From a checkpoint of a small image diffusion model.
Model: 48-pixel images, norm layernorm, width 384.
Rows from block 2 of a small image diffusion model, named by matrix and row number. Rows with one number belong to one neuron. Each number is 500 + 50 x the weight over its row's rms, rounded and kept within 0 to 999. All counts start at 0. Numbers have three digits each.
After each neuron's rows are labels from the 100 images, of 14848 (inputs lightly noised), where the neuron reaches its highest value: "strongest on" is what is common among them. Only what is clearly more common there than usual is listed. The data: retinal OCT scans (Kermany 2017).
# fc1: MLP up (model.blocks.2.mlp.fc1.weight, 1536x384), inputs 77-153
# fc2: MLP down (model.blocks.2.mlp.fc2.weight, 384x1536, transposed), outputs 77-153

fc1.338:466514501516543477497519581507484523422485537532470563468483507529451507461533545506487576546411506465556547509490482477480480506538470422489462579561409465481589510450491475444474498479484457477500515495527423468519542547553466415
fc2.338:509504465508616473454471505515485600414576399537465466538493536516506463494490507509486490474514509448438417497517537465494559513393517549556531491475610516468464503586435486582503517448540549457446480451512393411595538397460427533
strongest on: finding: diabetic macular edema

fc1.210:519420521488558454492500463485619473497447524527452408512490437387509477584590472537464568506536505420493510486478454568525482518480557516442521495587506488561560412510574530489644491463422547451571596558410538530462428515507554528
fc2.210:400480504522490490473559438471437550504518578521535542484496433490476362528498485486568496447373471345589492454370471411509535478525411521475513486537524548519472648473456465470464565424456506482466525519494442517461484526523424528
strongest on: finding: choroidal neovascularization; finding: diabetic macular edema

fc1.119:441481500505462427387562446552493537558531430596435366512505545458471577569483471479472502582448569630470485547524443430511489429497401565458539452447484479402466484542435516403473602532554389511548471475471491554526507588509478522
fc2.119:511496569417541494491502478477604508470537422534459432441520492499493472537500306497543486420545481436427503501514465504462463494603470466401456485530445493543425486486497485570489444517479422539611413613463473504494428582484518463
strongest on: finding: normal

fc1.671:520444496507556445461520590505549496458447505553562537565491521525446493494451458521533439573466495490519527553499557463609474609450475506474604528586524477512414516477514528520428540509411518499467540530535444374513561479524519489
fc2.671:446546518527456561505486571422511527434473466641510457453557525475475453461471531555481478431504463540494520449506495454462547402512460492464439515473444439417535482527525510458610452511557407542497461491479411343511582584515499549
strongest on: finding: choroidal neovascularization

fc1.692:430420499573427394458491445504388549490519516494482524537536550476502449370509431473542464457534457513526486460456370513510511498360498475587518478493440520509570505469477453502486619442486529410517481420547574531418450471547526516
fc2.692:477514490432588492539534476527502524522575553487477502356522489566427507501492508601453473596457506611489472557430467544563531444601526522483479538523516516502390538484408472531433483459605436539564508464506445517575447493511562440
strongest on: finding: diabetic macular edema

fc1.53:491466562480509552552456562462475520524538436454510494504501538504528396515503473488406539442486543516523513493553547497487416512533425644533519532547397480504589451504517499519473532566554457490552548545496511420429516495476395512
fc2.53:401525470488431488445494532569462472462460454518575660512533515474521493473480526454404516554529448464495440473520470466498591541430435397499509531439571466530419501500534472450487470490576515597486466556495522429530506460514522512
strongest on: finding: diabetic macular edema

fc1.355:394475529485569421471534563571554494607508480482485478528461496526522506557509482466536490474529427473517492427416559640484497496546515627497536512419530505511596524472496533557431476502515506523548483513525592560506458523480422564
fc2.355:511547463471498543503462505600573516582469536406587527467539484501523462518522450464509466536498521480515525514515547558544513459472535470496493422483450477578418571497514623451566540492454514525485477557559561517521473501443600477
strongest on: finding: diabetic macular edema

fc1.179:458487461552494449516447565475461534539503572484553524461486426505507471463475497548531535533467454479430439500409501492462501431475463561523516543548542496493616544522448454476547568604510508494403599591483551464401531505473532586
fc2.179:484519543401542518500627531531333493482513540484575445540579500455462470569547526496504491473469455527554565453497529469580539589508412448524457502518460534475460408475451464539486467588537531452583391556462531446542514462534449427
strongest on: finding: diabetic macular edema

fc1.55:441432483466498464417556457504512465520513478475432512455543478504458398471520554487443508527495511464552462554469491490532546498485558481528472420488514475579512658489520481506483507461486473474507467442532556548462468459553604521
fc2.55:529519529497402491557469472539521582586425497480495525541427447498484515477488568529551450529484441521465541456496449591495447533508515446442522495562497491522485455528588452403531457499483496523472509461478517540537521497508602466
strongest on: finding: diabetic macular edema

fc1.86:495557522440509480561531550533510540395570440523487456464513598516536494488463540537535531478462450421490561418516498579502540466484481600435536490528522480467490568434470573475461440501543497543486470418422521570459562402496502563
fc2.86:481515526524561517527471464569506505373488521468448542528527581556486513555483374581392519497597549473516428614587470557561475490534585457508433471526493530488496457550508556485542557513445535481474493503469552590442517500421501475
strongest on: finding: choroidal neovascularization

fc1.371:516470525440393437538479486539446469440474549430570465388442621495517509450512558513479487528526523478468520454505466377580505445561446608461439426441532459456490454447473404472474450462464495484479547449478545578439489448525497577
fc2.371:510451512619505463487519455517513518444512492466490513612529537575479512440540441564501545458492522492453480539554487485388441542458482517499446553543477515463478505561523434476524602588448455483532419477499666569486418495516441421
strongest on: finding: normal

fc1.496:494504590394460490501481509547460496430565548434432520502390489471576490489496520518464537423530457553506453441448484556561538533410408466484570468511452569423454553477535552461562574513559452533512424537417554561406377484472562403
fc2.496:497543474448482490538539531460649485449445443537524616497494479541482439556542513524546519555505505426475437513426462551521505449481463525468497427462546457512574532507544571641540377457437472392467573554518532437485524562454476565
strongest on: finding: diabetic macular edema

fc1.525:391565533445522493403453388499556563497542541442597426441519493573567473502529470470448452497459489448543450462514533583459382514527524461459500530508555544455464487526483459488418525536569496588597586467390475463529461525526470512
fc2.525:519435500577521468523586526522435511463529485565582584512446414507519518572391416489446441497491530502502581493549526517521583502465488472485414554476492476503591481557491454564541456495536499437419529540474505528553542449499504535
strongest on: finding: choroidal neovascularization

fc1.620:549461421433486467561460402447455379475439475478419480492492427498514470520494578525521560481486529439404555472485505551491476447539537473534460610578459482504598546600516605533447536494536577482438426508489591561557502470538461495
fc2.620:514555620463521458585548433531431565459346527535549552495459444427476448541532459513540520577474498507621527556457548537501506471419518535478489530478442473497414483451439585497415437464524473592522553549472559551422518499484487435
strongest on: finding: diabetic macular edema

fc1.124:459503505538537440464511528399446493499489511498486496548495493478582616471410535427491458550543577471549457498527524414518505550502483582516543401604490480497574546498491644421559525500498454570525471534487608560513527438551485519
fc2.124:468433546355484549474392556573486505477421511494566455400488521587524553446509547477514447531569466574461392472565541502523480493575463369507504511548449593462476483420462471433427559493572508423529527450569486554489487569520509460
strongest on: finding: normal

fc1.321:583480451582496575554605385457468509474586467462520499424480529584393466429544491446483502489555523561507535487488504462423490455549533506546553533548506598508446436461570498510483482526467530505378556413531487443460525439452598497
fc2.321:506655495605541440532499451505518471497501498498517555551459522623448505419486574355533564565457429521492525496496530456470595492390497455495395533420469487486546491528442479533501532532470523501495472468526547418504499471492470436
strongest on: finding: choroidal neovascularization

fc1.49:482548534520528543500515497467519456563494525530510574507548457548493485555530500511591485437629500447582503386448490569461510356469548587530387562493485498557445537496536627490514571582498636468474562491474414523510550537495536457
fc2.49:559485510467453480507464529487471470468564550506539535544445496503473457544469539526526528519416447444498429480427448529522521564512474498497513497472500436496491473412437612569542473567547460549501487517579417548471604441474504471
strongest on: finding: diabetic macular edema

fc1.475:383573508527552454442501451516693488427528531486462496543527481524540452304513563493479515509539547501461500384488591552499504523518555582484428449466490489588497636402550538503534528561497523506497525499516552446472476486636514523
fc2.475:590437425424461497459480417464574547499545501464546413516500481483524543459481492440540506481426463524515553408494468537539490517517479430513451591512510450390468458573385499479419453509449510478521600473484506499431532431394537462
strongest on: finding: choroidal neovascularization; finding: diabetic macular edema

fc1.280:455559507515516457481512534545576538522471521558428451488522527457523493564495475476441532594455489461534453518447420483489545476514506547456537470513476425441440564500501450502464559586510533486545526459516461574506513548510505454
fc2.280:467450552624463491468487493518502555543524551547491475503426522409429465564501444402533510448603576610549531514486444548541528568589495472513443542465566497392606505438528548499491480555462569572477526529516489552447545437539538548
strongest on: finding: diabetic macular edema

fc1.410:467463592470502518570506470445529508497518431565518487477509523557505556475478444486419422477456459518537494442462460521452494574525378493521498456415544452521640520588523537562514485533450514471606537574451517597432475539550489463
fc2.410:518582457413454446494460491566530534542515574552513622482544573505530525468503518501548424516510477562449555525524470553593554463503495535536490505577437535511425550500457584426429513476500500505430469529485491546495515429490587590
strongest on: finding: diabetic macular edema

fc1.13:546546494426472530563518536447476498468433523526498539467522464511547473502454628445524470525485481538499500475566433484508455635455481534540476512495476455561461616545483439497438610550541518519457521506535438475433438496414477443
fc2.13:532503496570442548509475521454556508504488479470542549475531511443389556481473484408424483503459541504445520569497483508414551445543530555496571494509504440484501444479574543483501504457476373449588594511515524535481449527545443564
strongest on: finding: diabetic macular edema

fc1.29:475436473576496499521471525550540548505416386512579493551571507444513521531455543516508501576498478450515466508526562514465523503473447468543561473577509524590532382553442463508493524576510540520494506544518431476503527505624510531
fc2.29:449457465503372552483525481512508471502522488430609458494457474431522602499500481506485533493595496532465540419503474430571533468542456485502407506496525514442479443449533560519505525499498460491541424484467489462453487413555368489
strongest on: finding: choroidal neovascularization

fc1.532:474491470490441501448503485537481429558548533569500447416493520419467591511408399459497489530463527489558453512509408404500457493567483498529494541523540500496579534489534461467434486418387422571503479599397495499480518566431426470
fc2.532:451459500575538543550575486552539538476557519504515555353549505530547473433438509429447466380487524547525470525504433425403483450463529444498470532394570341471535464448479494519450487444524479456514545530538458536498544458545470442
strongest on: finding: diabetic macular edema

fc1.378:510456469438508530505539418511516542527408538530531418531537533495517519571504563564493496553570495537514533551515409495522377626487473542442519489398484486479488434528484456536505544423556517430563507571440536477452420561456478450
fc2.378:500516563496533515461524474462534489501438521536516521379521454563525479429480559461455408532389499521415535498546523501539570437424462412499467508518427400484585512494563491504487470468493508492428512552519557453484398537486444450
strongest on: finding: diabetic macular edema

fc1.460:489559496515483532483465503494581548444496487492411415489488542515561534557498633435437468403578577380482480578597507559510463473510470509466504470578450456562444550590552535615477510458557560472545509569555494476577517566511480451
fc2.460:503431507512408506333528481454584480435424443542595456568438505517572530597479409480501484585484458447588431497599491516497544436475489535511503494559472438472533509494597587439445471471476552494474433473504533482511460491431577622
strongest on: finding: normal

fc1.185:470582434531478455500391534463415603402482570506573517543529510564506478494501505445503501392531522557526515438566493481422473563476463443515510461548528474469460518462480588534450524504463551512431470452485411447506304477501556433
fc2.185:460489569428472537438606586473517497390480476496486442466386537565521511449497529561485499600492468485456474477394503433666472395552466500382459509475457433419553457532508488404512409515489504521522532512519374364500436561482463490
strongest on: finding: diabetic macular edema

fc1.323:472502574594461404452512518515379521501490505465607524494533466557511472513498474540559525545524443475500578499414549498508496545562464617460526439529526497457438519520495516521546549485544529482502469505508505493531600518484475527
fc2.323:546487506486557526527509479521539490510469543467451548467472496542424533457540536524492450484564458607461442485485532525448399466390518456510505471502523485505591497499553491403518461535519443484502569501556490488476570400507525477
strongest on: finding: diabetic macular edema

fc1.373:493449541455477455466473436460497398537561495458509523518437412485547575620535564555477436577385532578584471588466433420574488515417448457475514500463518508538472444487488459517530507513428557502498542493490562447493501401433403507
fc2.373:449474427528564539509541420474419466530513441538584486500510428460521446511547504493461452446560429564474534430494497380452484515601439493565519503521451467556520583547542476471453542465582538517551440551512569505539457585459436544
strongest on: finding: choroidal neovascularization

fc1.295:520491556542550530485499503544414459492545592469458410441523462459509423484600504468443393462479552471497482519519552542472473538508489537547518535491504466475565552488421403458535477513510468511549435474509534547467481451430450481
fc2.295:524517483549535479484430485493467482506492542516475552522468462502467446539544508480566398586516523440463514558487522505457507443462530435417574460522385470530457530565522423626539536455425519457532472488480575569517435469487584527
strongest on: finding: choroidal neovascularization

fc1.8:552550539532547529591487513505547503504512562469504489498409554541565479446458557496499509449499422548437469533475443511602469416505441533506474496496434496534532477474500447511507572443479538553458602382471513446543442551567473553
fc2.8:522432524411469469439505543353469419510494535420478522487522506537594431485492527519521528500480571626534477488476539434451480584478549493471525555468534474594516473489538459524501353463447513370453430492538528535369426445408586370
strongest on: finding: diabetic macular edema

fc1.720:487576508618465553401451460464459498420487511545467543517571506514529496443508507559485517519449450503494416462589449546479500479440529357530567435440553481491500522427552543446428441489525502493576521642518511486482496564466411486
fc2.720:461575483515557588501490518509490485541508487469549406546550530533565553542487565586566503537510444560531525474542524493506530534525494474443490532491588493493474495472482477574487453397468440450518455450518454447524621514525541531
strongest on: finding: diabetic macular edema

fc1.437:420522538461459548405580546572447555424509458457559480449464498509532478389442454528514508531415590560497554545484500493443493452522611498549535501513486463531555542598560580523549520559508498475588541443460506426581563423478499496
fc2.437:504577488497451430572476512539488524508548558454439475534621537531469559461537469500532479471389469451517446548512438512559448544447526507604529530517570528437491511481460511517518483475591472491530527446491566365459511553442525577
strongest on: finding: diabetic macular edema

fc1.69:549561585561596528494437562531449483427499471475495484587464526373575617537511484525603491514512452453630522514480554469463523480498461508455488519451512343514582462557564583554448432529491525531446516467502571551545474404561506513
fc2.69:529514376432403478458516565423443432460474504505482541496571512423595470551537438467424438510449472419427497544420564507491477447442473482508496493484467308474419489471556539497537527444548524479572475506496491538485363477521397463
strongest on: finding: diabetic macular edema

fc1.218:558493507517509557535517521477552400447515527533360542518529553535524610433630490475493492529452509552505540439483517612512469521478505494508495603476503484403492456466551515507547483497508473508556529488439521509532514471590450492
fc2.218:469482498473509534524436404480433583511466496479455475584428512493525528474459486478482464492544456475564502463526480556508472483525530500385516572499486451585479537515545433447522520549567490425470523552540538428513490583470570508
strongest on: finding: choroidal neovascularization

fc1.526:450531562517479464462461445516548472522539494486502464473453452520509532494435539535449516556484534518554515452545478550490483641465492424577563499425485529391407426469495553509476613548450499472539613547535565411567520508419559514
fc2.526:533496453437446541500568505408453506498563536501475565494491455506484433488549505488480568443448513480419429462587532618547526405516414528562506544569554525510549529511540557520490443528532513516487413530477613431505484430515402448
strongest on: finding: diabetic macular edema

fc1.436:526597532423537487453514562542462484528494420496578472539491477543629483381477535431517454479510414467453544547391356443535485502495480572404495482496583578514492448537454490542496494482513528470538538554558485411386577398477491524
fc2.436:577425520503497460543465545520499497538450410490456517529458329428498365523442463426485379557499404526548512535500479533399556442536493458482511522524506424489521482565507569527511508451452529509458432600503427492548488500539483538
strongest on: finding: diabetic macular edema

fc1.588:534510500522488589528605488625548494512515503400448500531483497532495389506487552485527564488510515470507554419468625556511494522536490534517474475507481520398520596495479530527517500501548519507510452504561504548519528500456520539
fc2.588:446487505538419540504503468359535557510484542412486456490469517514502473488389476436502494490499481457538441555502562588518521479491498474453522514523538513537481517504446492496481470546511579571485521498520529570477529568633449472
strongest on: finding: choroidal neovascularization

fc1.31:472501438438395496497496590479515541516523490447492444579477461473548475547491468513464419515452502475510497405472416526428501525446540520458451475557545589554535522604490497495513495477553525574537417522506411484486449512493491529
fc2.31:478508624507540525492415570592561525551621487501464437483559500497513473588433537455440521488570573583416537476497589450549403405550552501482605463399466530501433423471465488533473524465520523495477443521557350461485442430463524486
strongest on: finding: diabetic macular edema

fc1.607:566492569536581609565502527526494528490568452550464502500532533607457523545508478513479509549476654594470447482561468446507464482519533557543540526456485493535541512537488439566527494628487561458554473540506497526425507549508520400
fc2.607:501576446478500484514461480502550496556525487535458403588512518666554438485535523386501547477558385475513529482512559424516461491460480517548439523497595524505392504560439522400491437481478474460493564537509473528459505504491544571
strongest on: finding: diabetic macular edema

fc1.367:570524444500541508445623555481540490510445437489541590499502477529537434539538504463480492453453488500489499496526458505571549547472464512476547434424475461517419671477497503524506544459444531471524614444438469437526468529525471534
fc2.367:418468542470400519543528491496515467439566509501438459527481515527408510613481490401432533606497502523490561501459556488476507479458546494458448513502427420434535518495557485533575437559592482458482507485511463434465520474505501416
strongest on: finding: diabetic macular edema

fc1.666:478547438477491515608558354399499459554543537499477486529577540545452537427482559500572482480470546475500416611517461557490564452482481524408522543486506509533456497527511453513544437491531495517452524496519506627491466551492426475
fc2.666:445499499506567503519508417494480489512576472426460539473555595533482497423510439543435487523557498500532511437488541549492431589520529498453435472384566556444571487511544502440454507463568420537513520496495538495454450452543515484
strongest on: finding: diabetic macular edema

fc1.203:474561520524421455500476459410502494541473474517551579573509441419553494462489392463536520524448530608474512556525553540462463453556483559506539511495566517573593485540493483567537535468536531462479473515475545461494478411454532445
fc2.203:479479441451481438503528547473491529581500528469446487472433467425506565546443488522517414484440469516558540528472557512502493519477464509501548506552421494491432538399413499474466478475599364672536564443486453452535532476531467571
strongest on: finding: diabetic macular edema

fc1.48:509528485513437392442543490466537531462463526522502485488466596530570498476592483487524441430446448486450515463455386599498417450435474507419450405542500504495482462577438498600534533491567589611555584532583536511408426471525415468
fc2.48:473491530514433561522423481460508524474439502566547479555501517477414477426441429500513520511521492530526555513449536524447541396493526470508481467570502549469512471520574533536475480467525504541524429510529447489531457528602533503
strongest on: finding: diabetic macular edema

fc1.416:469473414541513474514418563573512480520482523530490544450506409549449520438463470491561472498427539537527558532457489485436462450453488492410519535492535493455443511491552453484454572483401519471478505534538376569356530500459525444
fc2.416:384527567534464486520526568438533448521439418538525461540521419505489426380528517511406460457618438487493416488467540457562548546506568530427459517549440477544525545525581466481538394491586550591489501523534364548501513475482493521
strongest on: finding: diabetic macular edema

fc1.96:522457550512435554450465483505506477428545540521407529508521572547470550385534513468468494497469556527520489424468623471471480443502478461507557540478466469474574473520453528448546536442437522484438526508418498543556464543523445497
fc2.96:569541461481505459547541508510448582457496515509401536531503570530511547420595509511526478504474407481480456297471478504505481503475474511475430482472512436562444412479582452468496538494454447499489496463488482549497481528498469539
strongest on: finding: choroidal neovascularization

fc1.537:440558536538488497414565378312513528569500525470521502550511506561514397484403458481545475471508523496436514430468502521473541450511551561451514430488463447467473566593482649470460490460525435477501423446543415512428452583462421591
fc2.537:507510534468422509463501513450618495493562464414516430415550528478510471566491438417495491478498455448455514489454483500539455551539515588461488426536548424546542483515543519507468397495417516476432415446525424458422546549506477509
strongest on: finding: normal

fc1.593:512393497528526631459485487436550448606468471515449508516463284485531382459542548425463418452543518489498533499433497483440579452541470471551459467550510477519405487466522473463712570543565409438464455545549498503565498534547477571
fc2.593:506544553488515438481563512523435524540477521539512494514497342520535561457434464516573409507433510386448522507510542479516462582463573492528486411516519459521549568501365431560552455528486579551451463461542468496477464467515464410
strongest on: finding: diabetic macular edema

fc1.76:522506491479477491543569491509548515468460517557456506468501556495511567481525534499414461543511544434494465451614429578570450517555522451563456443464526430599478491443505581512487482433473458538357453634474602517385514528540587493
fc2.76:508506512512569534430446492530504512481524503480524428558466541454445535522491518499529485490495461517459482534549582497469553468479519476519474611461450458517477477576448495540479560453521412497529483500539521545465514392529411523
strongest on: finding: normal

fc1.639:462456497500561432447530523484552483509444418511552541547641461543458587500502419450527577563396448505502542539507523479535476508463465487509469513485508442498550462585456475535485606470542508546515523504449478583498528470450554469
fc2.639:478563469549491413516495538418528473609495464415581541444473428534446517513460549464522457428448473445385470577520511604503502466619478461474474555502518372523476506450511424433539482505382538378495495507459506423552539477481481548
strongest on: finding: choroidal neovascularization

fc1.283:562571533537509397565520548578565441529511539509513536481527559533470441504555488555378486461521552460528531472526508547490564508473548511608498532460503481440470454441522535535314464526549541533479490473523518592560424492506459547
fc2.283:520502437546590473517487486535521469642602482467491480540428544527466489525496525414568474593460467468432434462546509619496435463489531471602582509537385592484499521519498489457489507361507570473570558592470548526547490396459579560
strongest on: finding: choroidal neovascularization

fc1.391:537522533506551473460508524504556445511540456491557506543468576523655483484585441432492478491519483438471503487543513519578452521470530533517490508517554484495543532491465544495518517443523585373497483444521502417422385439548591569
fc2.391:541477399478494484551497488561546480549641611441518566433458631587561467498534546481452520552463557440578500412536484523505500465509469459579472579532485545458448507504457551484541557393505493541494464521452466436513435418483452509
strongest on: finding: diabetic macular edema

fc1.423:480486612540488490487524488529537455506386579515533577494507539464499485487486556533484513532345459575428496498572501512521399537421541555426504521438466478519498517601459473489481611572478466562383488598459392581463553512468436558
fc2.423:489535469559558587477457461492492500560492482489472519468537449553467466546527531426458460454571602531505542450611563570517533449597555454420539518515491472449428536504505504479468452530450482475543544467459432538451551467570546516
strongest on: finding: choroidal neovascularization

fc1.397:468556543500514455586497437455472515487594519365494391446582454543504489558562516469500556476568509498676510549401463489535507502466523517532453660500448546448491475421456453467396439465518548522503524538471590502476547443490552564
fc2.397:476430598604519524490495421454472496503497467386506524487359496455528479495472513565400456527500483480349501403507497527475546446585481471522460562524598501548424547485528467576532483444496610367541509483470607517556510534453510424
strongest on: finding: normal

fc1.216:479449476528531504568466476518402515572448486579575448520481455563601542570496572472550438471472447567521500441445442556566560613525488559414576507431465498445545525463436472473538455479467537510468540521485526410499557410498493480
fc2.216:474457514535476493533499447437452486583502485613500671495406543567459453508492470371379406553569467504491486523490542371496534509450514464479463494663542518448478576453523422595496587511523518474435526478500510381481552491539512420
strongest on: finding: diabetic macular edema

fc1.140:617512460545483337524525519380478565478543486479581501576546524548496486422519503560519578499511488487473482538525581525518493528435570437501487631485578488449413479486513557510559561496528552537467475557451505533488478553650458556
fc2.140:490423451549585521436523500511437621424552446552492512420459458507570550540481466534456523519514460552536504442558507490483473452497486442353509471472509401544538530453513536510499411421465558463525569531502437500586442563546571547
strongest on: finding: diabetic macular edema

fc1.468:565512513531560519523653603575508608530479446502477522585488526453565576475559501514562446483513453510484515490505439562530485532498489470482496609424487521579548568548472509501479485527467523496525540440451504517477492484527507477
fc2.468:401526476604479540540433443507533439462523536513494496477512471395561512534491555496403516544524544590457540445479432514413502498496574478451502475617421528477434528459561474463497545526514537532530511535470520530486538503425483532
strongest on: finding: diabetic macular edema

fc1.505:490371499459554550481473483474516533429534453527461443565443438490475548496469482549500354361469549490415447479470499477526433551504416464472535446463560427454562481510470471529509497499479503536497515499476561592476593479502493541
fc2.505:534569564461473461408547491573515523453496502442514498482521432522535512471445483495527455465536455506458475445435556519512540489471466518433572473561450434597378551545455535494490576408534515498487515465447580557535523546513554483
strongest on: finding: diabetic macular edema

fc1.243:457542487464505444505554561448458542608504477489460491397587524477419454462543421495548448519581472529490479441498644532432450514445494552563511510509498469453553497506570393515485481484530548478472471633483393450540511588505518517
fc2.243:503429448571472478472509584509513461534489548505575522547441467493465485500468443431421562447459554469464409486477435478596491498485512485455440489505515529486503497501507529456547510535525560531468608597484328519461508482553533472
strongest on: finding: diabetic macular edema

fc1.249:467501599473467501517504565608369483575507461515482445454555569532484563576545547449589478495448440468523475480528521543377437442526536373620554487452501504528551488546557500485474513450450541570429458422531460502454529472534468492
fc2.249:509442464491447512516525539510421620546416531550488538516504476462525471516508488399376467465484563425470542524586476524531596500483513520507464449568511535451469400448569495485555491445520528440524444433479453507488483544574432451
strongest on: finding: diabetic macular edema

fc1.708:537504578606442510491503522496498473497521523551530435455525522437517445417482573549498459565494530547525540515474536472485506448550481545599400474523361506533526480494470469394462445551474522529448534493524510486367528472521448526
fc2.708:491531495544547483443567559446451476419543542395465514544418465594533551481506523494478475587553439451519509482528559565534546529355494529568441472604325411475457465481495502448455526533440490398513478411492483446635383615540491536
strongest on: finding: normal

fc1.135:374566494479490432461514517480439542490523517408521557528471391461441519473487493412454504400523528523493523489512494524394506543434483549517567463442548493427427494426511499430467467528479476514506560447483571591434473516526388523
fc2.135:445410534508601509434452516554474609499524531362496482471578439407451527464536503422390517506516471486439459511590507542568474438527393427519475474576435482513512506534458575529503555474519431428508462438523593535414413394504562474
strongest on: finding: choroidal neovascularization

fc1.317:498520467568485474473533484459572488532497497540507411470484526481564477523598579436414491501524556478517451498524438569510491477408391519501532528536605518495503453537509474476508474521517549439452507461501573495510533524479487540
fc2.317:508489516452544455556497494480590506544473520529466540405430529506537528499502477503441532453507465514538496508508535409479524592530512503468514489417601499505560504485468476487486515398610492567533486521501528487601572497487450532
strongest on: finding: diabetic macular edema

fc1.565:576508495442494492513517545419511482502515527522606514502606503520601469559464491554535421439461394570469415494481600562482544498403517517467504455534528487511537474478501607552450470537487517431449439449507398482604465489547495406
fc2.565:531490479500453455530501532551488499558466485520383467442459468428484512512570481474492464496548552605458486426492538422481499493533485558423552486549452461574486569499550448518551515582531407616464471473503511567476489522439476514
strongest on: finding: choroidal neovascularization; finding: diabetic macular edema

fc1.99:498509464522457511511474628477491584488533491550567463479620519451516509423458525424524559484517443442472497416516542488459527543446540475555521400505532540488539488469504418552543546462588563569608538552572418477544547580526460468
fc2.99:491541514526537513466532507500476526544512506524468592439486610530485461555521461524516516493510487454462504488476526435510382437536521534519481569519541510476472497436551489443505604481535469558469547488458467446461563454561488483
strongest on: finding: diabetic macular edema

fc1.217:473545472434608453486500501547485465530540509468593505517489515541456584560516501428501474478496401533513465487488550443564431430535490447491487541486413475496484456497436635429509559610533574528416443568460495555467542460458497616
fc2.217:484479435429453501432426503535571485573469554475528403444526503459523497551483503472496597547527499491432500461512491525527580565442493525522565521524598588541476444565547574538519434502501507449557521557521499502402467635485455462
strongest on: finding: choroidal neovascularization

fc1.757:567514514548600590465501482562453610481532462491515529563495527518521510467697501516522523538435467510438551396550500549510455535453573477571557504539559462580463520500504536476473459520485471523523513513559425533486526535585389464
fc2.757:527455486550552512574474454519471507595545515460480529497447424535501553512500451474441553519457511584522530572407408497527476578475407476536517471493492570528521495490509500403487469531549513469482580565479504561533536496509611405
strongest on: finding: choroidal neovascularization

fc1.206:431488593531504414543473499488484542529478508452504450497436474411469483487515497449521529543465563477508538530455465503521526519505554475616471592505478526451391509465446460445448475427526440415440532565454548452507562542434564507
fc2.206:514475461528441476552491517516507527569575505459426512499549530419461451468493548469355511433485509516528369517538471449514498510430541522546555587467481543513616504492464429544513522470483587527539485494435537437415494490359428541
strongest on: finding: diabetic macular edema

fc1.15:561463556552433506532509466553525405564520428498517520494572514507497509523503486584470493529394543549459557474562522445529519421486416436409480491464473420477519442451564496455376582492546478571534541468561548481523400492422453609
fc2.15:442477474445548557468464495510482489486539558543480565471378521477540503562513448584504512479448446527503481506475547501476503531557489527387529500546462484452430464469529471525485408537448434427487483414483525494531534420439536473
strongest on: finding: normal